A small masked image model, trained from scratch: encoder layers 10, batches of 128.
Rows from block 3 of the encoder of a small masked image model, named by matrix and row number. Rows with one number belong to one neuron. Each number is 50 + 12 x the weight over its row's rms, rounded and kept within 0 to 99. All counts start at 0.
After each neuron's rows are labels from the 100 images, of 14976, where the neuron reaches its highest value: "strongest on" is what is common among them. Only what is clearly more common there than usual is listed. The data: aerial photos of the United States (SatlasPretrain).
# fc1: MLP up (encoder.blocks.3.mlp.fc1.weight, 1280x320), inputs 64-127
# fc2: MLP down (encoder.blocks.3.mlp.fc2.weight, 320x1280, transposed), outputs 64-127

fc1.255:52 56 53 71 53 54 68 35 60 45 36 57 43 61 57 44 53 34 62 61 61 63 55 49 31 50 35 60 57 72 58 44 63 66 76 57 43 56 58 37 45 33 75 69 44 39 62 31 55 50 44 56 24 49 43 64 61 38 56 58 58 70 54 56
fc2.255:46 54 51 55 43 53 48 68 42 41 52 59 37 56 50 50 81 37 63 48 66 36 61 60 61 59 60 60 36 56 45 40 56 63 47 45 37 49 56 49 36 31 36 61 48 45 65 39 44 40 49 45 46 41 55 49 42 43 51 55 61 37 45 38
strongest on: crop field

fc1.20:34 41 53 44 62 48 58 47 49 42 50 61 40 36 63 33 55 62 53 53 32 39 37 48 62 54 38 39 33 41 37 48 66 43 50 69 48 52 65 54 33 59 44 59 64 46 60 38 42 42 71 40 63 32 53 69 60 58 66 38 53 56 62 49
fc2.20:44 48 47 52 55 57 57 40 65 48 58 56 67 51 60 33 57 67 62 35 64 48 58 39 28 42 52 52 36 27 60 72 38 68 52 55 61 42 58 49 37 44 49 64 68 44 70 52 35 46 58 70 63 55 65 65 65 45 64 40 50 54 43 41
strongest on: building

fc1.551:65 46 39 62 68 53 50 49 76 36 58 42 41 42 54 70 26 31 73 33 72 43 61 48 63 61 68 34 33 59 61 50 54 36 44 62 71 69 64 53 62 72 42 71 39 56 30 48 32 61 39 53 58 61 45 53 40 31 41 43 60 33 50 76
fc2.551:55 68 52 69 70 36 57 54 51 71 51 39 48 56 43 37 71 58 46 38 63 29 46 38 54 54 65 35 61 32 52 35 63 66 47 34 50 76 64 46 53 33 49 31 45 64 55 41 69 58 50 27 81 53 51 52 39 39 50 37 42 70 55 33
strongest on: building

fc1.41:33 50 44 66 25 48 41 72 45 48 49 42 66 33 52 50 49 52 46 37 54 62 53 43 59 35 48 47 57 62 39 18 44 60 38 36 63 64 52 53 44 57 66 45 56 39 44 48 60 50 49 45 58 46 65 58 34 54 28 64 40 62 35 47
fc2.41:44 50 44 54 52 52 60 55 53 48 50 44 57 45 51 59 37 59 48 45 46 56 59 52 56 50 40 54 43 42 47 58 45 48 40 50 39 44 55 42 56 52 50 51 40 42 55 46 53 53 51 57 55 60 46 54 50 56 58 43 45 50 41 41
strongest on: building

fc1.371:39 48 43 58 40 52 38 55 40 38 62 59 65 62 58 38 64 47 26 55 54 39 43 42 42 35 47 37 46 46 48 37 53 49 43 36 48 56 47 44 52 70 68 46 64 56 36 65 60 52 57 51 44 26 60 64 57 43 39 65 49 55 39 25
fc2.371:58 46 43 45 44 51 46 38 47 45 50 51 47 39 39 47 45 41 44 51 51 51 57 50 40 44 39 52 60 59 46 53 46 40 55 51 47 47 50 48 37 52 50 55 44 55 59 50 47 57 42 40 42 48 47 41 45 44 48 47 46 45 46 56
strongest on: building

fc1.594:47 73 49 34 53 34 49 40 63 69 35 50 35 47 61 38 36 55 67 45 41 52 38 61 60 36 46 22 38 37 51 46 69 55 46 53 42 29 55 42 40 55 57 55 73 42 64 54 59 54 69 68 58 33 40 40 53 32 36 53 51 47 59 53
fc2.594:41 46 36 54 57 52 55 53 38 51 63 47 52 51 64 52 56 23 72 42 30 46 65 53 71 54 50 45 51 53 52 50 48 50 71 60 32 70 35 50 67 44 27 39 40 52 51 52 68 59 23 54 59 36 65 36 53 62 31 55 71 50 67 51
strongest on: building

fc1.651:50 51 53 71 19 35 42 57 54 43 49 30 36 45 40 55 53 65 39 55 60 42 44 50 34 42 44 50 53 44 49 23 47 73 50 55 54 66 46 62 50 47 61 50 43 44 35 44 51 52 38 45 61 37 61 62 49 51 43 51 39 52 49 25
fc2.651:56 39 44 38 54 42 53 45 56 54 53 46 41 45 47 53 39 42 51 44 45 58 43 55 48 43 47 52 53 56 47 50 56 51 47 42 54 44 50 54 39 58 45 46 54 48 43 45 44 39 54 50 53 47 53 56 41 49 57 54 41 43 57 59
strongest on: building

fc1.378:59 65 58 36 61 58 58 43 59 46 38 37 62 48 45 54 67 53 53 64 42 33 48 36 55 47 33 43 65 30 55 64 65 34 80 41 53 38 32 48 43 67 48 53 58 49 59 46 44 47 45 35 31 33 55 30 57 34 33 52 42 48 47 57
fc2.378:43 58 51 41 59 43 40 69 63 42 44 42 33 46 40 47 67 67 28 53 57 40 25 62 47 56 47 38 49 62 60 39 45 66 64 39 58 53 65 51 58 61 69 37 36 47 55 78 78 54 44 44 55 58 50 51 32 44 42 67 54 53 48 37
strongest on: building

fc1.139:49 58 50 67 48 66 67 30 72 63 53 50 56 65 60 46 35 56 58 34 48 51 55 52 53 34 35 64 40 54 58 42 45 53 49 32 40 50 42 30 36 36 41 71 57 32 64 65 71 41 35 34 23 62 46 62 47 37 67 33 60 50 57 36
fc2.139:51 52 46 53 45 45 44 56 54 56 40 36 57 48 38 57 47 66 61 52 55 63 52 52 41 51 50 63 60 51 58 48 46 66 47 43 63 42 51 62 61 59 44 32 46 58 41 60 70 49 49 61 56 57 39 58 56 60 55 56 57 40 39 45
strongest on: crop field

fc1.187:43 38 28 55 51 33 60 64 41 43 57 44 64 39 63 33 48 38 54 36 72 52 69 57 52 45 65 35 55 29 60 60 56 50 33 68 41 75 47 43 43 54 72 53 30 48 43 54 39 53 29 47 65 29 40 64 59 50 40 58 25 33 44 33
fc2.187:49 56 52 41 64 47 40 50 35 50 64 42 55 57 55 59 43 41 64 44 47 42 35 40 48 48 40 60 37 56 57 60 49 64 59 57 30 48 56 50 48 52 51 63 35 32 48 54 42 43 63 32 41 61 35 44 69 59 49 66 44 58 49 67
strongest on: building

fc1.50:64 40 61 63 30 46 58 63 53 55 58 45 54 57 43 55 61 62 37 57 40 67 50 58 44 56 53 52 40 40 44 39 34 72 29 70 45 61 52 48 60 44 53 56 41 37 41 67 44 64 45 67 62 27 61 49 39 50 36 45 39 52 44 47
fc2.50:57 60 41 54 41 54 41 53 43 61 53 33 41 40 52 60 40 32 70 39 61 44 37 45 38 50 50 59 57 58 67 47 59 52 41 49 51 55 56 56 33 47 37 44 53 63 51 57 55 41 72 60 42 51 44 41 56 41 38 42 45 46 60 41
strongest on: building

fc1.340:59 51 56 61 59 54 62 44 70 60 63 65 64 31 25 57 36 44 36 43 61 40 24 51 55 45 48 88 47 40 46 22 31 71 51 56 62 54 51 38 43 47 51 42 63 41 45 67 22 45 58 47 31 43 47 17 42 35 48 41 45 61 57 52
fc2.340:35 61 42 54 34 44 53 49 41 65 65 54 43 51 62 51 36 68 65 54 57 62 62 61 45 56 63 29 64 49 48 62 53 42 76 50 42 54 46 38 42 44 28 51 39 70 48 56 80 49 53 80 53 46 52 49 56 37 47 52 49 47 54 47
strongest on: river

fc1.481:39 33 64 71 28 53 36 57 49 59 60 53 56 41 44 50 44 42 48 49 44 65 42 31 45 54 43 55 37 47 51 23 54 68 36 43 71 46 54 33 47 64 96 51 55 42 43 44 59 61 65 57 68 46 53 58 41 52 55 41 35 36 56 49
fc2.481:48 62 39 44 39 43 51 42 38 53 58 43 54 49 45 58 52 50 49 55 41 44 43 48 53 45 57 44 50 56 56 48 53 50 41 52 42 59 50 42 47 56 46 49 52 48 56 49 50 61 42 54 47 46 43 40 42 51 57 48 57 44 42 52
strongest on: building

fc1.546:41 64 52 48 39 67 36 61 42 36 49 52 37 57 30 64 74 54 51 44 52 69 39 57 54 58 61 31 35 50 61 39 64 50 37 37 49 32 42 38 66 50 64 46 43 50 35 39 71 56 52 28 67 42 69 49 61 52 42 67 65 57 50 56
fc2.546:47 61 58 33 42 42 49 41 66 49 49 45 65 50 39 51 44 50 57 39 45 44 47 44 28 43 53 60 63 63 45 58 56 48 42 38 53 47 64 63 44 42 45 39 69 37 38 33 56 43 63 31 43 53 39 34 39 54 61 50 32 32 27 64
strongest on: building

fc1.7:62 41 35 63 39 33 70 55 53 65 74 47 46 42 52 47 58 67 31 44 44 50 55 61 47 52 41 58 40 58 56 62 61 36 47 68 42 50 54 50 64 54 59 62 46 34 66 34 56 27 41 53 62 32 60 48 68 82 38 44 44 58 50 60
fc2.7:50 52 36 54 72 59 48 47 58 48 45 42 60 29 19 36 51 52 60 64 62 59 59 53 60 37 53 44 59 46 31 45 49 56 57 43 52 67 51 36 47 60 42 38 63 46 48 40 61 40 35 32 44 51 55 41 42 45 37 44 48 68 49 48
strongest on: building

fc1.356:61 38 59 71 48 48 36 45 63 38 31 39 53 35 48 46 31 32 50 57 50 49 24 48 42 58 56 70 25 48 61 59 51 57 43 75 47 39 49 27 42 66 66 61 61 37 40 56 35 56 61 52 55 52 55 47 49 63 65 51 37 35 56 60
fc2.356:49 67 43 42 52 47 50 54 56 38 57 44 58 75 48 48 63 43 56 57 41 46 46 43 61 56 52 45 46 66 48 60 44 60 66 67 57 51 40 40 61 60 31 62 50 38 63 41 58 57 59 59 61 50 62 76 63 46 35 57 45 55 35 64
strongest on: river

fc1.45:46 35 42 37 60 70 50 47 38 50 43 33 61 54 49 44 25 49 61 59 62 42 34 60 22 49 35 60 54 52 49 35 46 64 35 55 37 43 60 44 56 59 47 40 57 65 41 40 64 28 33 57 49 28 56 69 72 40 64 40 43 54 50 50
fc2.45:28 46 63 58 35 29 59 37 41 69 35 33 44 43 66 60 57 49 61 55 56 53 41 42 57 64 45 43 54 61 45 37 43 68 35 59 40 47 50 61 38 43 54 51 37 69 70 49 31 43 32 61 57 63 63 54 42 42 48 46 43 43 63 65
strongest on: building

fc1.65:50 49 46 35 49 46 63 45 36 55 51 36 59 36 53 44 36 62 68 36 50 47 67 42 66 62 60 56 41 51 38 47 58 54 47 42 58 36 30 35 31 59 44 48 39 38 33 46 51 52 67 41 38 61 52 32 48 67 60 34 66 37 58 37
fc2.65:49 71 62 48 49 76 50 74 47 43 45 56 43 58 52 48 62 60 44 61 56 50 59 47 49 28 54 67 50 61 65 50 64 43 44 57 45 57 57 52 59 43 43 47 58 52 36 57 53 23 56 52 52 43 50 57 38 43 62 69 44 52 55 50
strongest on: building

fc1.416:56 41 56 46 61 52 75 66 48 46 47 62 59 53 55 47 31 54 47 61 43 30 60 43 46 44 42 58 40 49 45 54 42 51 58 36 42 47 48 57 49 41 19 34 32 59 52 67 39 55 57 72 59 46 64 35 47 59 25 61 72 56 51 66
fc2.416:33 41 68 38 47 34 50 61 59 71 36 38 63 44 49 60 50 29 42 56 53 66 35 57 61 41 46 40 63 37 39 45 64 44 70 48 51 50 63 44 41 58 61 65 36 54 58 48 29 45 65 45 68 45 57 41 53 62 62 53 43 63 43 55
strongest on: building

fc1.349:66 58 61 76 40 50 42 53 58 48 58 40 37 64 53 54 52 64 52 51 65 38 43 48 41 45 46 26 45 40 44 36 62 69 40 56 64 64 56 41 61 51 70 43 53 48 57 45 33 52 37 62 65 57 59 60 57 66 38 68 23 46 60 40
fc2.349:57 43 57 60 57 50 43 41 45 61 46 54 43 49 48 64 45 45 55 47 58 48 56 42 55 52 51 52 62 43 65 58 41 61 45 54 40 39 57 45 45 43 54 58 54 60 47 60 52 52 56 43 58 57 60 52 56 44 37 54 56 53 53 46
strongest on: building

fc1.591:81 55 51 53 62 45 40 46 46 48 41 38 64 56 54 43 59 59 53 47 56 71 49 49 56 73 57 58 46 55 45 44 39 62 52 48 52 57 40 41 44 37 36 66 39 42 62 67 43 61 63 44 41 52 61 46 78 46 65 53 54 59 57 52
fc2.591:46 73 40 43 44 51 50 69 32 44 46 33 61 64 52 63 58 28 52 51 55 52 66 41 37 54 54 36 53 66 56 62 55 51 39 48 59 37 52 42 43 51 63 50 52 54 60 40 38 50 70 62 38 61 50 39 59 33 40 60 56 32 66 63
strongest on: crop field

fc1.4:63 51 57 37 61 69 46 47 32 36 45 61 50 57 45 52 41 44 29 59 56 58 54 44 57 35 57 41 62 37 63 47 49 45 58 51 37 51 40 38 25 43 37 46 55 45 34 46 53 35 69 66 58 63 67 61 51 48 32 65 41 61 37 62
fc2.4:46 55 63 57 41 57 68 60 67 62 64 45 19 47 60 52 63 55 50 43 42 38 48 62 56 47 49 48 39 51 51 59 48 78 52 36 53 70 51 54 54 35 71 49 65 56 39 37 53 60 51 23 62 57 40 48 42 55 40 50 29 58 42 53
strongest on: building

fc1.209:50 52 58 61 63 50 66 50 30 51 48 40 44 68 41 41 51 41 77 69 66 43 49 58 27 48 56 74 45 64 60 71 46 59 63 60 35 32 68 52 45 44 53 60 71 44 66 49 46 52 45 43 44 67 60 47 41 50 55 55 75 48 65 55
fc2.209:62 60 60 41 58 40 50 57 45 65 54 54 43 56 56 50 59 57 54 29 42 35 48 48 32 51 55 45 64 54 36 38 41 42 49 47 44 43 49 74 52 50 55 59 42 64 42 45 52 53 50 62 62 35 46 50 59 54 49 67 55 48 54 34
strongest on: crop field

fc1.707:37 61 56 41 66 27 69 45 37 71 44 44 40 59 46 50 51 33 63 68 42 46 41 39 61 63 40 78 69 47 56 62 47 45 68 60 40 48 40 47 31 38 29 58 35 62 30 51 59 28 44 52 57 48 66 41 48 38 66 53 55 37 35 67
fc2.707:50 51 61 59 55 50 43 75 73 57 43 60 42 48 56 54 51 45 31 37 70 40 34 38 50 65 60 48 52 57 59 41 49 64 53 45 68 44 57 29 64 53 60 44 59 57 57 48 17 59 51 76 48 68 43 61 46 43 38 40 48 49 51 47
strongest on: crop field

fc1.572:47 46 46 45 45 44 61 82 41 47 66 24 51 45 60 61 49 55 36 72 54 77 70 53 69 43 40 53 42 44 53 50 52 43 77 46 42 49 48 53 41 58 52 37 31 66 64 42 67 40 44 52 55 35 49 48 41 36 63 36 36 65 40 45
fc2.572:57 50 49 53 55 58 61 32 47 49 53 51 69 51 38 48 58 55 65 50 49 72 49 47 27 54 43 61 63 59 36 72 67 48 42 40 16 50 68 67 56 72 71 36 35 60 79 45 49 50 50 55 39 47 36 50 59 57 45 36 47 39 65 63
strongest on: crop field

fc1.273:53 38 40 43 58 60 36 41 52 38 70 53 61 34 70 44 33 37 43 44 56 55 49 45 67 54 42 50 38 35 64 48 40 44 54 66 42 39 64 37 63 54 58 67 34 54 47 72 36 44 46 57 43 44 69 47 62 39 35 40 40 41 63 24
fc2.273:51 49 57 56 32 64 52 30 52 65 56 39 46 52 64 54 50 47 55 62 35 54 33 59 31 45 51 49 41 38 70 40 46 46 41 49 27 28 48 41 43 32 36 41 57 64 41 33 42 60 72 62 56 42 35 64 39 43 47 42 35 36 34 52
strongest on: building

fc1.84:51 39 58 74 53 52 51 39 71 50 67 52 34 79 27 65 41 49 55 32 58 63 30 50 59 59 57 49 43 46 55 63 52 41 83 74 56 56 48 35 36 61 16 56 44 44 60 39 61 54 57 36 47 26 45 40 38 41 63 40 55 53 65 60
fc2.84:46 45 44 42 51 52 40 65 50 53 62 47 62 60 59 48 60 39 63 60 65 50 58 48 38 32 56 54 41 52 46 35 36 63 59 41 54 58 57 58 58 49 41 48 62 57 55 39 55 38 54 30 54 70 52 62 46 55 47 60 46 53 48 48
strongest on: building

fc1.499:54 61 60 50 52 56 75 46 53 48 37 58 48 43 49 49 64 64 50 28 65 48 72 45 54 47 38 44 61 38 57 66 42 43 45 33 38 43 45 50 53 44 33 62 30 59 50 61 46 53 62 60 72 32 50 41 41 41 47 69 56 61 66 32
fc2.499:49 39 44 63 47 39 32 37 54 66 64 68 64 64 52 52 29 74 62 76 57 40 49 34 48 62 45 50 51 46 49 65 60 41 37 64 56 38 60 44 27 40 33 41 70 63 66 56 48 39 41 63 28 40 26 33 52 61 49 58 36 36 42 36
strongest on: building

fc1.610:57 58 46 54 72 45 46 56 62 56 58 67 74 69 52 41 65 48 56 37 52 62 51 53 53 48 55 51 38 60 44 47 45 48 66 48 44 56 56 25 43 55 53 47 50 55 45 42 60 48 63 46 41 41 41 57 75 48 37 33 61 56 52 56
fc2.610:34 77 36 65 35 55 55 64 58 52 51 56 60 56 60 56 51 48 48 78 47 47 71 40 46 50 59 67 51 74 30 59 44 43 62 46 58 40 52 31 60 43 45 38 42 40 63 57 47 33 35 40 63 60 39 60 56 58 38 57 39 49 62 34
strongest on: crop field

fc1.516:57 29 41 52 29 64 54 49 30 57 48 67 56 49 55 39 55 44 68 53 40 50 55 51 54 45 38 58 45 35 48 29 41 68 42 49 55 67 34 56 32 32 45 47 70 48 60 37 50 66 36 62 58 51 49 44 47 64 57 40 51 23 53 69
fc2.516:59 56 53 50 64 47 47 64 55 53 42 55 49 43 40 61 48 48 39 43 43 43 60 40 37 43 50 37 57 40 66 52 38 47 50 45 63 43 49 38 43 68 63 60 52 62 56 41 44 36 47 55 45 61 48 44 41 59 65 39 39 71 39 61
strongest on: building

fc1.758:42 82 59 62 52 67 34 31 72 41 37 42 36 35 54 36 70 43 34 57 41 48 53 53 61 48 64 49 54 58 36 58 54 39 34 44 38 46 31 40 30 53 68 57 46 52 47 55 48 50 51 39 45 72 66 39 62 44 40 51 30 50 34 43
fc2.758:48 28 44 44 62 60 30 61 71 49 38 46 62 59 48 60 59 62 54 44 53 60 52 57 32 34 60 47 45 42 58 40 50 36 44 51 65 42 62 51 37 53 43 34 37 33 40 44 55 46 48 45 67 54 58 37 44 55 40 41 47 35 59 39
strongest on: building

fc1.214:57 50 52 59 52 59 40 45 56 65 36 59 43 39 41 52 62 48 32 30 48 63 32 59 38 67 62 77 46 56 61 47 29 32 22 49 57 57 42 55 43 63 65 58 62 57 48 50 51 43 61 50 51 51 37 21 52 55 47 52 74 56 52 44
fc2.214:48 59 67 54 41 60 54 66 54 43 63 45 36 45 38 62 63 62 70 41 66 54 61 45 39 38 38 34 62 67 61 52 40 61 47 53 41 60 54 43 33 65 46 63 56 67 34 40 63 50 60 80 43 54 39 44 54 59 37 51 63 38 39 43
strongest on: crop field

fc1.352:60 63 70 39 44 51 70 74 52 65 59 40 33 44 37 33 36 50 58 42 68 50 46 66 48 41 40 46 53 49 62 67 49 51 42 59 31 43 48 56 46 36 48 43 62 36 48 51 24 61 66 40 50 32 54 36 42 34 25 44 70 46 69 66
fc2.352:49 55 69 49 35 42 54 54 24 68 54 50 38 57 51 40 65 46 50 48 61 54 33 40 43 59 40 59 66 51 74 58 37 48 45 52 50 47 56 36 59 38 46 33 32 70 51 50 62 33 64 41 57 60 70 28 47 35 45 50 54 52 74 39
strongest on: building

fc1.279:65 57 45 69 45 58 44 68 24 33 45 36 47 82 41 31 31 53 51 57 63 29 57 61 43 42 29 43 55 62 32 44 61 62 38 55 63 42 44 52 40 58 59 61 59 64 42 59 37 37 45 61 54 41 50 56 36 53 41 60 57 51 48 66
fc2.279:55 34 41 52 59 38 42 54 56 51 41 29 60 49 63 43 47 29 38 68 69 57 64 51 63 57 45 35 54 59 67 40 67 34 51 67 51 49 66 38 54 40 28 59 65 47 45 48 63 39 64 61 39 38 33 38 59 42 29 54 38 28 50 62
strongest on: building

fc1.216:54 19 52 42 53 40 51 57 42 52 70 35 38 38 45 40 26 58 56 38 48 52 50 66 67 56 30 57 44 53 59 30 64 46 51 64 50 34 25 54 47 40 27 72 55 48 46 74 32 43 51 47 42 44 69 40 51 46 49 54 62 59 39 43
fc2.216:44 46 36 58 39 50 66 63 77 47 52 43 52 46 41 52 48 65 50 54 70 38 48 36 53 29 51 65 43 53 38 40 37 48 56 53 58 71 69 50 57 53 33 45 64 37 46 47 46 46 37 41 42 44 37 59 31 54 54 40 46 73 48 29
strongest on: building

fc1.142:49 43 50 29 62 71 59 54 39 49 54 67 44 59 67 42 72 61 61 36 53 75 65 62 34 57 56 46 49 38 38 46 54 42 39 59 59 61 51 56 41 52 39 43 52 35 63 46 66 62 39 50 53 52 22 32 47 76 46 34 40 59 64 52
fc2.142:29 70 53 38 46 35 42 70 39 35 33 58 61 48 62 59 44 47 50 41 43 49 57 40 39 44 45 54 55 57 36 48 43 58 38 49 35 53 35 50 49 40 57 38 50 68 42 47 73 43 51 46 42 64 46 53 43 42 51 49 30 58 31 46
strongest on: building

fc1.409:61 40 66 58 60 38 57 71 46 35 38 19 38 79 41 47 65 59 71 67 51 61 37 57 88 70 38 29 34 45 56 52 53 39 62 61 46 32 60 43 35 66 34 60 51 48 62 45 57 78 48 48 54 51 65 58 45 43 48 33 37 44 50 43
fc2.409:42 38 29 68 54 64 53 70 68 57 46 59 43 46 45 48 33 66 32 40 56 42 63 52 25 47 45 43 64 62 35 63 54 59 50 57 45 56 63 54 59 68 44 49 70 67 43 64 52 37 53 40 34 58 42 59 63 48 66 51 35 35 53 36
strongest on: crop field

fc1.556:42 63 38 41 49 68 66 70 66 55 37 35 31 53 50 43 36 38 60 27 41 58 55 49 53 67 39 42 47 50 71 73 18 63 34 57 28 54 43 45 55 67 52 65 58 47 73 51 30 37 69 54 38 60 47 21 56 40 65 37 45 58 43 40
fc2.556:64 48 43 38 48 40 65 70 39 49 60 56 51 43 42 51 60 49 57 42 54 56 53 42 64 61 62 49 35 52 47 47 41 43 43 74 60 66 62 48 42 45 52 58 44 57 44 53 59 57 56 56 63 55 50 54 42 54 36 58 45 39 58 43
strongest on: crop field

fc1.485:55 26 49 47 54 38 63 42 50 58 65 62 47 41 40 60 48 46 65 46 48 60 33 58 47 41 52 56 33 44 48 44 46 57 68 54 54 64 66 50 44 51 85 40 39 70 45 34 65 59 32 66 65 65 58 57 50 44 64 66 35 47 58 42
fc2.485:47 49 51 37 39 54 44 54 50 56 42 48 62 37 53 60 48 57 49 57 41 62 44 37 38 42 35 46 43 36 53 63 40 41 32 49 63 50 52 45 44 55 47 59 50 49 54 52 41 52 49 51 59 43 55 36 52 57 50 41 52 64 44 56
strongest on: building