Weights of a small masked image model.
Data: trained on aerial photos of the United States (SatlasPretrain), 50862 training examples, 25.2 epochs.
Rows from block 3 of the encoder of a small masked image model, named by matrix and row number. Rows with one number belong to one neuron. Each number is 128 + 24 x the weight over its row's rms, rounded and kept within 0 to 255. All counts start at 0.
After each neuron's rows are labels from the 100 images, of 14976, where the neuron reaches its highest value: "strongest on" is what is common among them; "colour at peak" is the nearest of a few named colours to the mean colour under the peak. Only what is clearly more common there than usual is listed. The data: aerial photos of the United States (SatlasPretrain). In brackets: how many of the 100.
# fc1: MLP up (encoder.blocks.3.mlp.fc1.weight, 1280x320), inputs 256-319
# fc2: MLP down (encoder.blocks.3.mlp.fc2.weight, 320x1280, transposed), outputs 256-319

fc1.342 [116 109 112 110 119 117 109 136 125 134 175  94 154  66 110 133 131 103 135 135 160 140 112 118 117  97  69 133 146 133 114 178 148 149 119  90 148 135 106 155 146 102 137 109 143 102 139 133 120 136 131  83 127 124 108 145 122 124  83 140  90 108 166 103]
fc2.342 [ 88 116 142 147 161 104  98 100 139 114 135 162 160 117 174 175 123 124 118 147 135 148 125 170 108 141 111  91 101  99 125 119  92 113 100 164 149 102 127 115 139 173 130  60 107 143 133 125 129 158 126 140  93 165 157  77 147 126  92 165 134 114 145 143]
strongest on: crop field (30)
colour at peak: grey (88)

fc1.356 [177 125  83 109 116  84 165 132 159 122 117 140 157 158 110 163 150 130 121 121  85 153 106 157 160 136 129 135  94 157 147 133 141 123 147 168  87 109 140 107  93 124 134 119 143 109 117 108 150  90 113 103 121 130 131 157 149 155 137 142 110 160 122 108]
fc2.356 [120 150 119 100 133 155 127 158 124 156 147 109 121 130 152 132 126 141 119 117 159 132 132 118 141 175 118 108 105 153 126  83 134 135 114 115 138 126 107 117 134 154 107   0 139 123 151 140 154 166 159 126 130 112 138 120  97 128 145  90 137 110 102 140]
strongest on: river (26)
colour at peak: brown (70); black (28)

fc1.340 [124  98 100 122 116  81 162 127 156 121 114 144 124 143 113 148 119 118 106 139 136 158 134 124 142  90 133 127 136 130 149 146 133 117 160 139 113 126 154 144 125 122 138 126 123 135 131 127 102 121 127 109 167 166 118 157 122 158 117 132 111 127 119 130]
fc2.340 [133 145 164 146 120 123 125 136 130 113 163 125 108 108 147 123 109 148 146 131 109 105 131 131 107 176  98  89 133 112 144 160 130 171 104 115 180 136 115 119 158 154  79   0  97 113 125 112 129 147 145 138 102 132 112  77 124 107 125 156 131 141 131 122]
strongest on: river (31)
colour at peak: brown (78)

fc1.24 [ 82 129 140 102 163 122 115  85 105 151 111  68 152 144 148 116 132 140 123 154  86 117 158  98  86 133 159 119 114 183 134 103 127 112 146 102 101 110 121 104 104 116 169  96 114 100 158 112 112 120  81 128  84 141 113  93 145 133 145 116 106 165 162 162]
fc2.24 [135 119 143 105  85 153  91 130 153 171 110 143 125 133 119 122 122  90 160 133 138 120 164 148 130 113 140 103 169 137 124 120 135 123 140 124 152 146 108 208 146 116  92  69 152 105 143 127 147 133 143 149 151 117 115 154 157 133 151 142 161 116 122 143]
strongest on: crop field (33)
colour at peak: brown (82)

fc1.526 [132  87  95 152 143 156  88 108 173 163 135 127 140 130 106 156 127 146 133 114 152  93 148 126 116 169 101 129 161 102  96 147 152 130 113 117 156 141 124 115 149 113 104 113 171 144 149  84 124  94 103  93 154 112 159 111 109 116 150 162 102 159 107 160]
fc2.526 [111 104 134 112 160 112 103 118 109 124 134 126 125 121 115 105 156 157 169 132 106 146  98 118 109 150  98 125 138 122 116 109 111  96 110 145 101 112  99 149 132 114 120   0 147 109 147 131 106 115 152 138 138 145 115 117 140 166 141 149 167 133 128  91]
strongest on: building (68)
colour at peak: grey (87)

fc1.481 [147 103 107 114 128 177 144 127 142 156 135 140 144 119 141 132 106 139 129 124  91 126 113 133 148 157 164 140 110 127 131 144 147 136 145 140 133  91 144 149 158 118 125 128 152 112 117 149 179 113 115 134 107 158 128 104 121 166 127 109 120 115 127 122]
fc2.481 [150 100 126 149 132 117 130 136 140 104 109 108 103 137 128 139 129 116 150 112 112 136 147 123 127 141 134 133 103 134 132 143 111 153 146 132 118 150 128 128 116 117 151 255 124 113 132 137 103 148 110 143 114 142 115 114 115 115 148 115 104 129 110 144]
strongest on: building (68)
colour at peak: grey (90)

fc1.180 [128 155 126 147 106 112 137 103 117 120 131 124 122 123 176 142 116 166 124 110  71  85 132 127 111 147 141 157 157 100  95 108 105 128  99  98 134 113 124 131  95 137 146 118 158 122 135 102 136 112 132 162 127  89 137 127 151 133 129 151 129 166 131 123]
fc2.180 [123 133 109 125 131 149 107 131  97 136 132 161 117 121 174 125 155  94 167 132 130 133 118 165  99 135 128 100 156 161 114 113 156 130 106 130 123  93 117 152 116 135 119   0 140  93  94 153 165 147 132 107 102 123 118 142 119 124 152 107 165 116 131 133]
strongest on: crop field (31)
colour at peak: brown (61)

fc1.567 [152 146 107 114 157 153 123 156 131 174 133 161 133 119 124 161 115 121 133 100 150  81 124 107 147 129 106 127 108 135 119 101 106 178 145 137 111 125 104 158 135 157 114 115  96 132 142 132 122 140  98 134 120 160 112  95 140 182  96 119 136 108 134 145]
fc2.567 [139 145 100 137 116 126 109  98 111 140  95 156 125 135 131  90 134 148  94 128 129 106 115 126 135  99 100 136 142 120  99 134 105 145 101 123 103 132 117 116 147 143 137 255 124 124 115 103  98 145 165 141 139 106 120 116 128 133 117  99 125 157  82 117]
strongest on: building (81)
colour at peak: grey (86)

fc1.187 [128 158 131 137 151 138 110 112  85 139 125 105 159 137 118 140 108 186 127  99 132 114 127 142 149  92 140 118 116 136 147 142 165 117 161 117 157 116 127 162 147 113 158  95 143 124 147 130  96 142  78 110 108 130 167  93 154 159 140 178 143 167 137 158]
fc2.187 [ 99 157 134 105  91 105 142 137 106 101 124 157 103 140 135 115 141 130 145 126 121 112 130 148 144  93 142 142 158 103 131 127  79 133 113 133  98 138 146 120 127 151 134 255 147 119 141 149 141 139 105 157 177 145 117 118 121 113 164 138 101 106 105 110]
strongest on: building (68)
colour at peak: grey (87)

fc1.243 [180  99 109 106 101 171 122 164  93 123 136 180 127 125 150 129 155 154 130 156 128 135  84 156 109 158 102 117 146 171 167 139  95 168  92  85 152 100 113 138 125 166 117  95 133  96 123 107 178 113 149 109 145 138 161 160 111 181 137 136 129 104 102 101]
fc2.243 [117 114 112 109 123 117 144 111 127 149 147 130 131 132 104 109  80 143 119 105 120 128 143 103 128  95 124  97 132 147 140  98 145 129 123 125 125 149 123 119 113 118 138 255 145 148 114 108 107 157 127 139 130 140 105 128 156 120 108 102 143 111 142 106]
strongest on: building (67)
colour at peak: grey (87)

fc1.533 [176  99 133 108 123 148 157 124 134 156 148 111 177 148 132 125 135 112 138 124 129 113 121 141 120 159 162 109 155 167 147 132 148 104 141 110 152 111 144 124 131 179 106 165 124 127 131 124 149 133  81 133 128 149 173 123 124 171 125 148 150 101  94 150]
fc2.533 [111 144 128 142 121 137 122 140 150 119 142 127 126 132 115 129 123 128 133 134 107 135 144 134 139 114 135 152 117 142 137 125 152 137 145 121 139 157 136 138 143 126 135 255 126 113 123 116 136 139 148 111 126 118 139 136 137 143 131 129 125 126 103 141]
strongest on: building (72)
colour at peak: grey (93)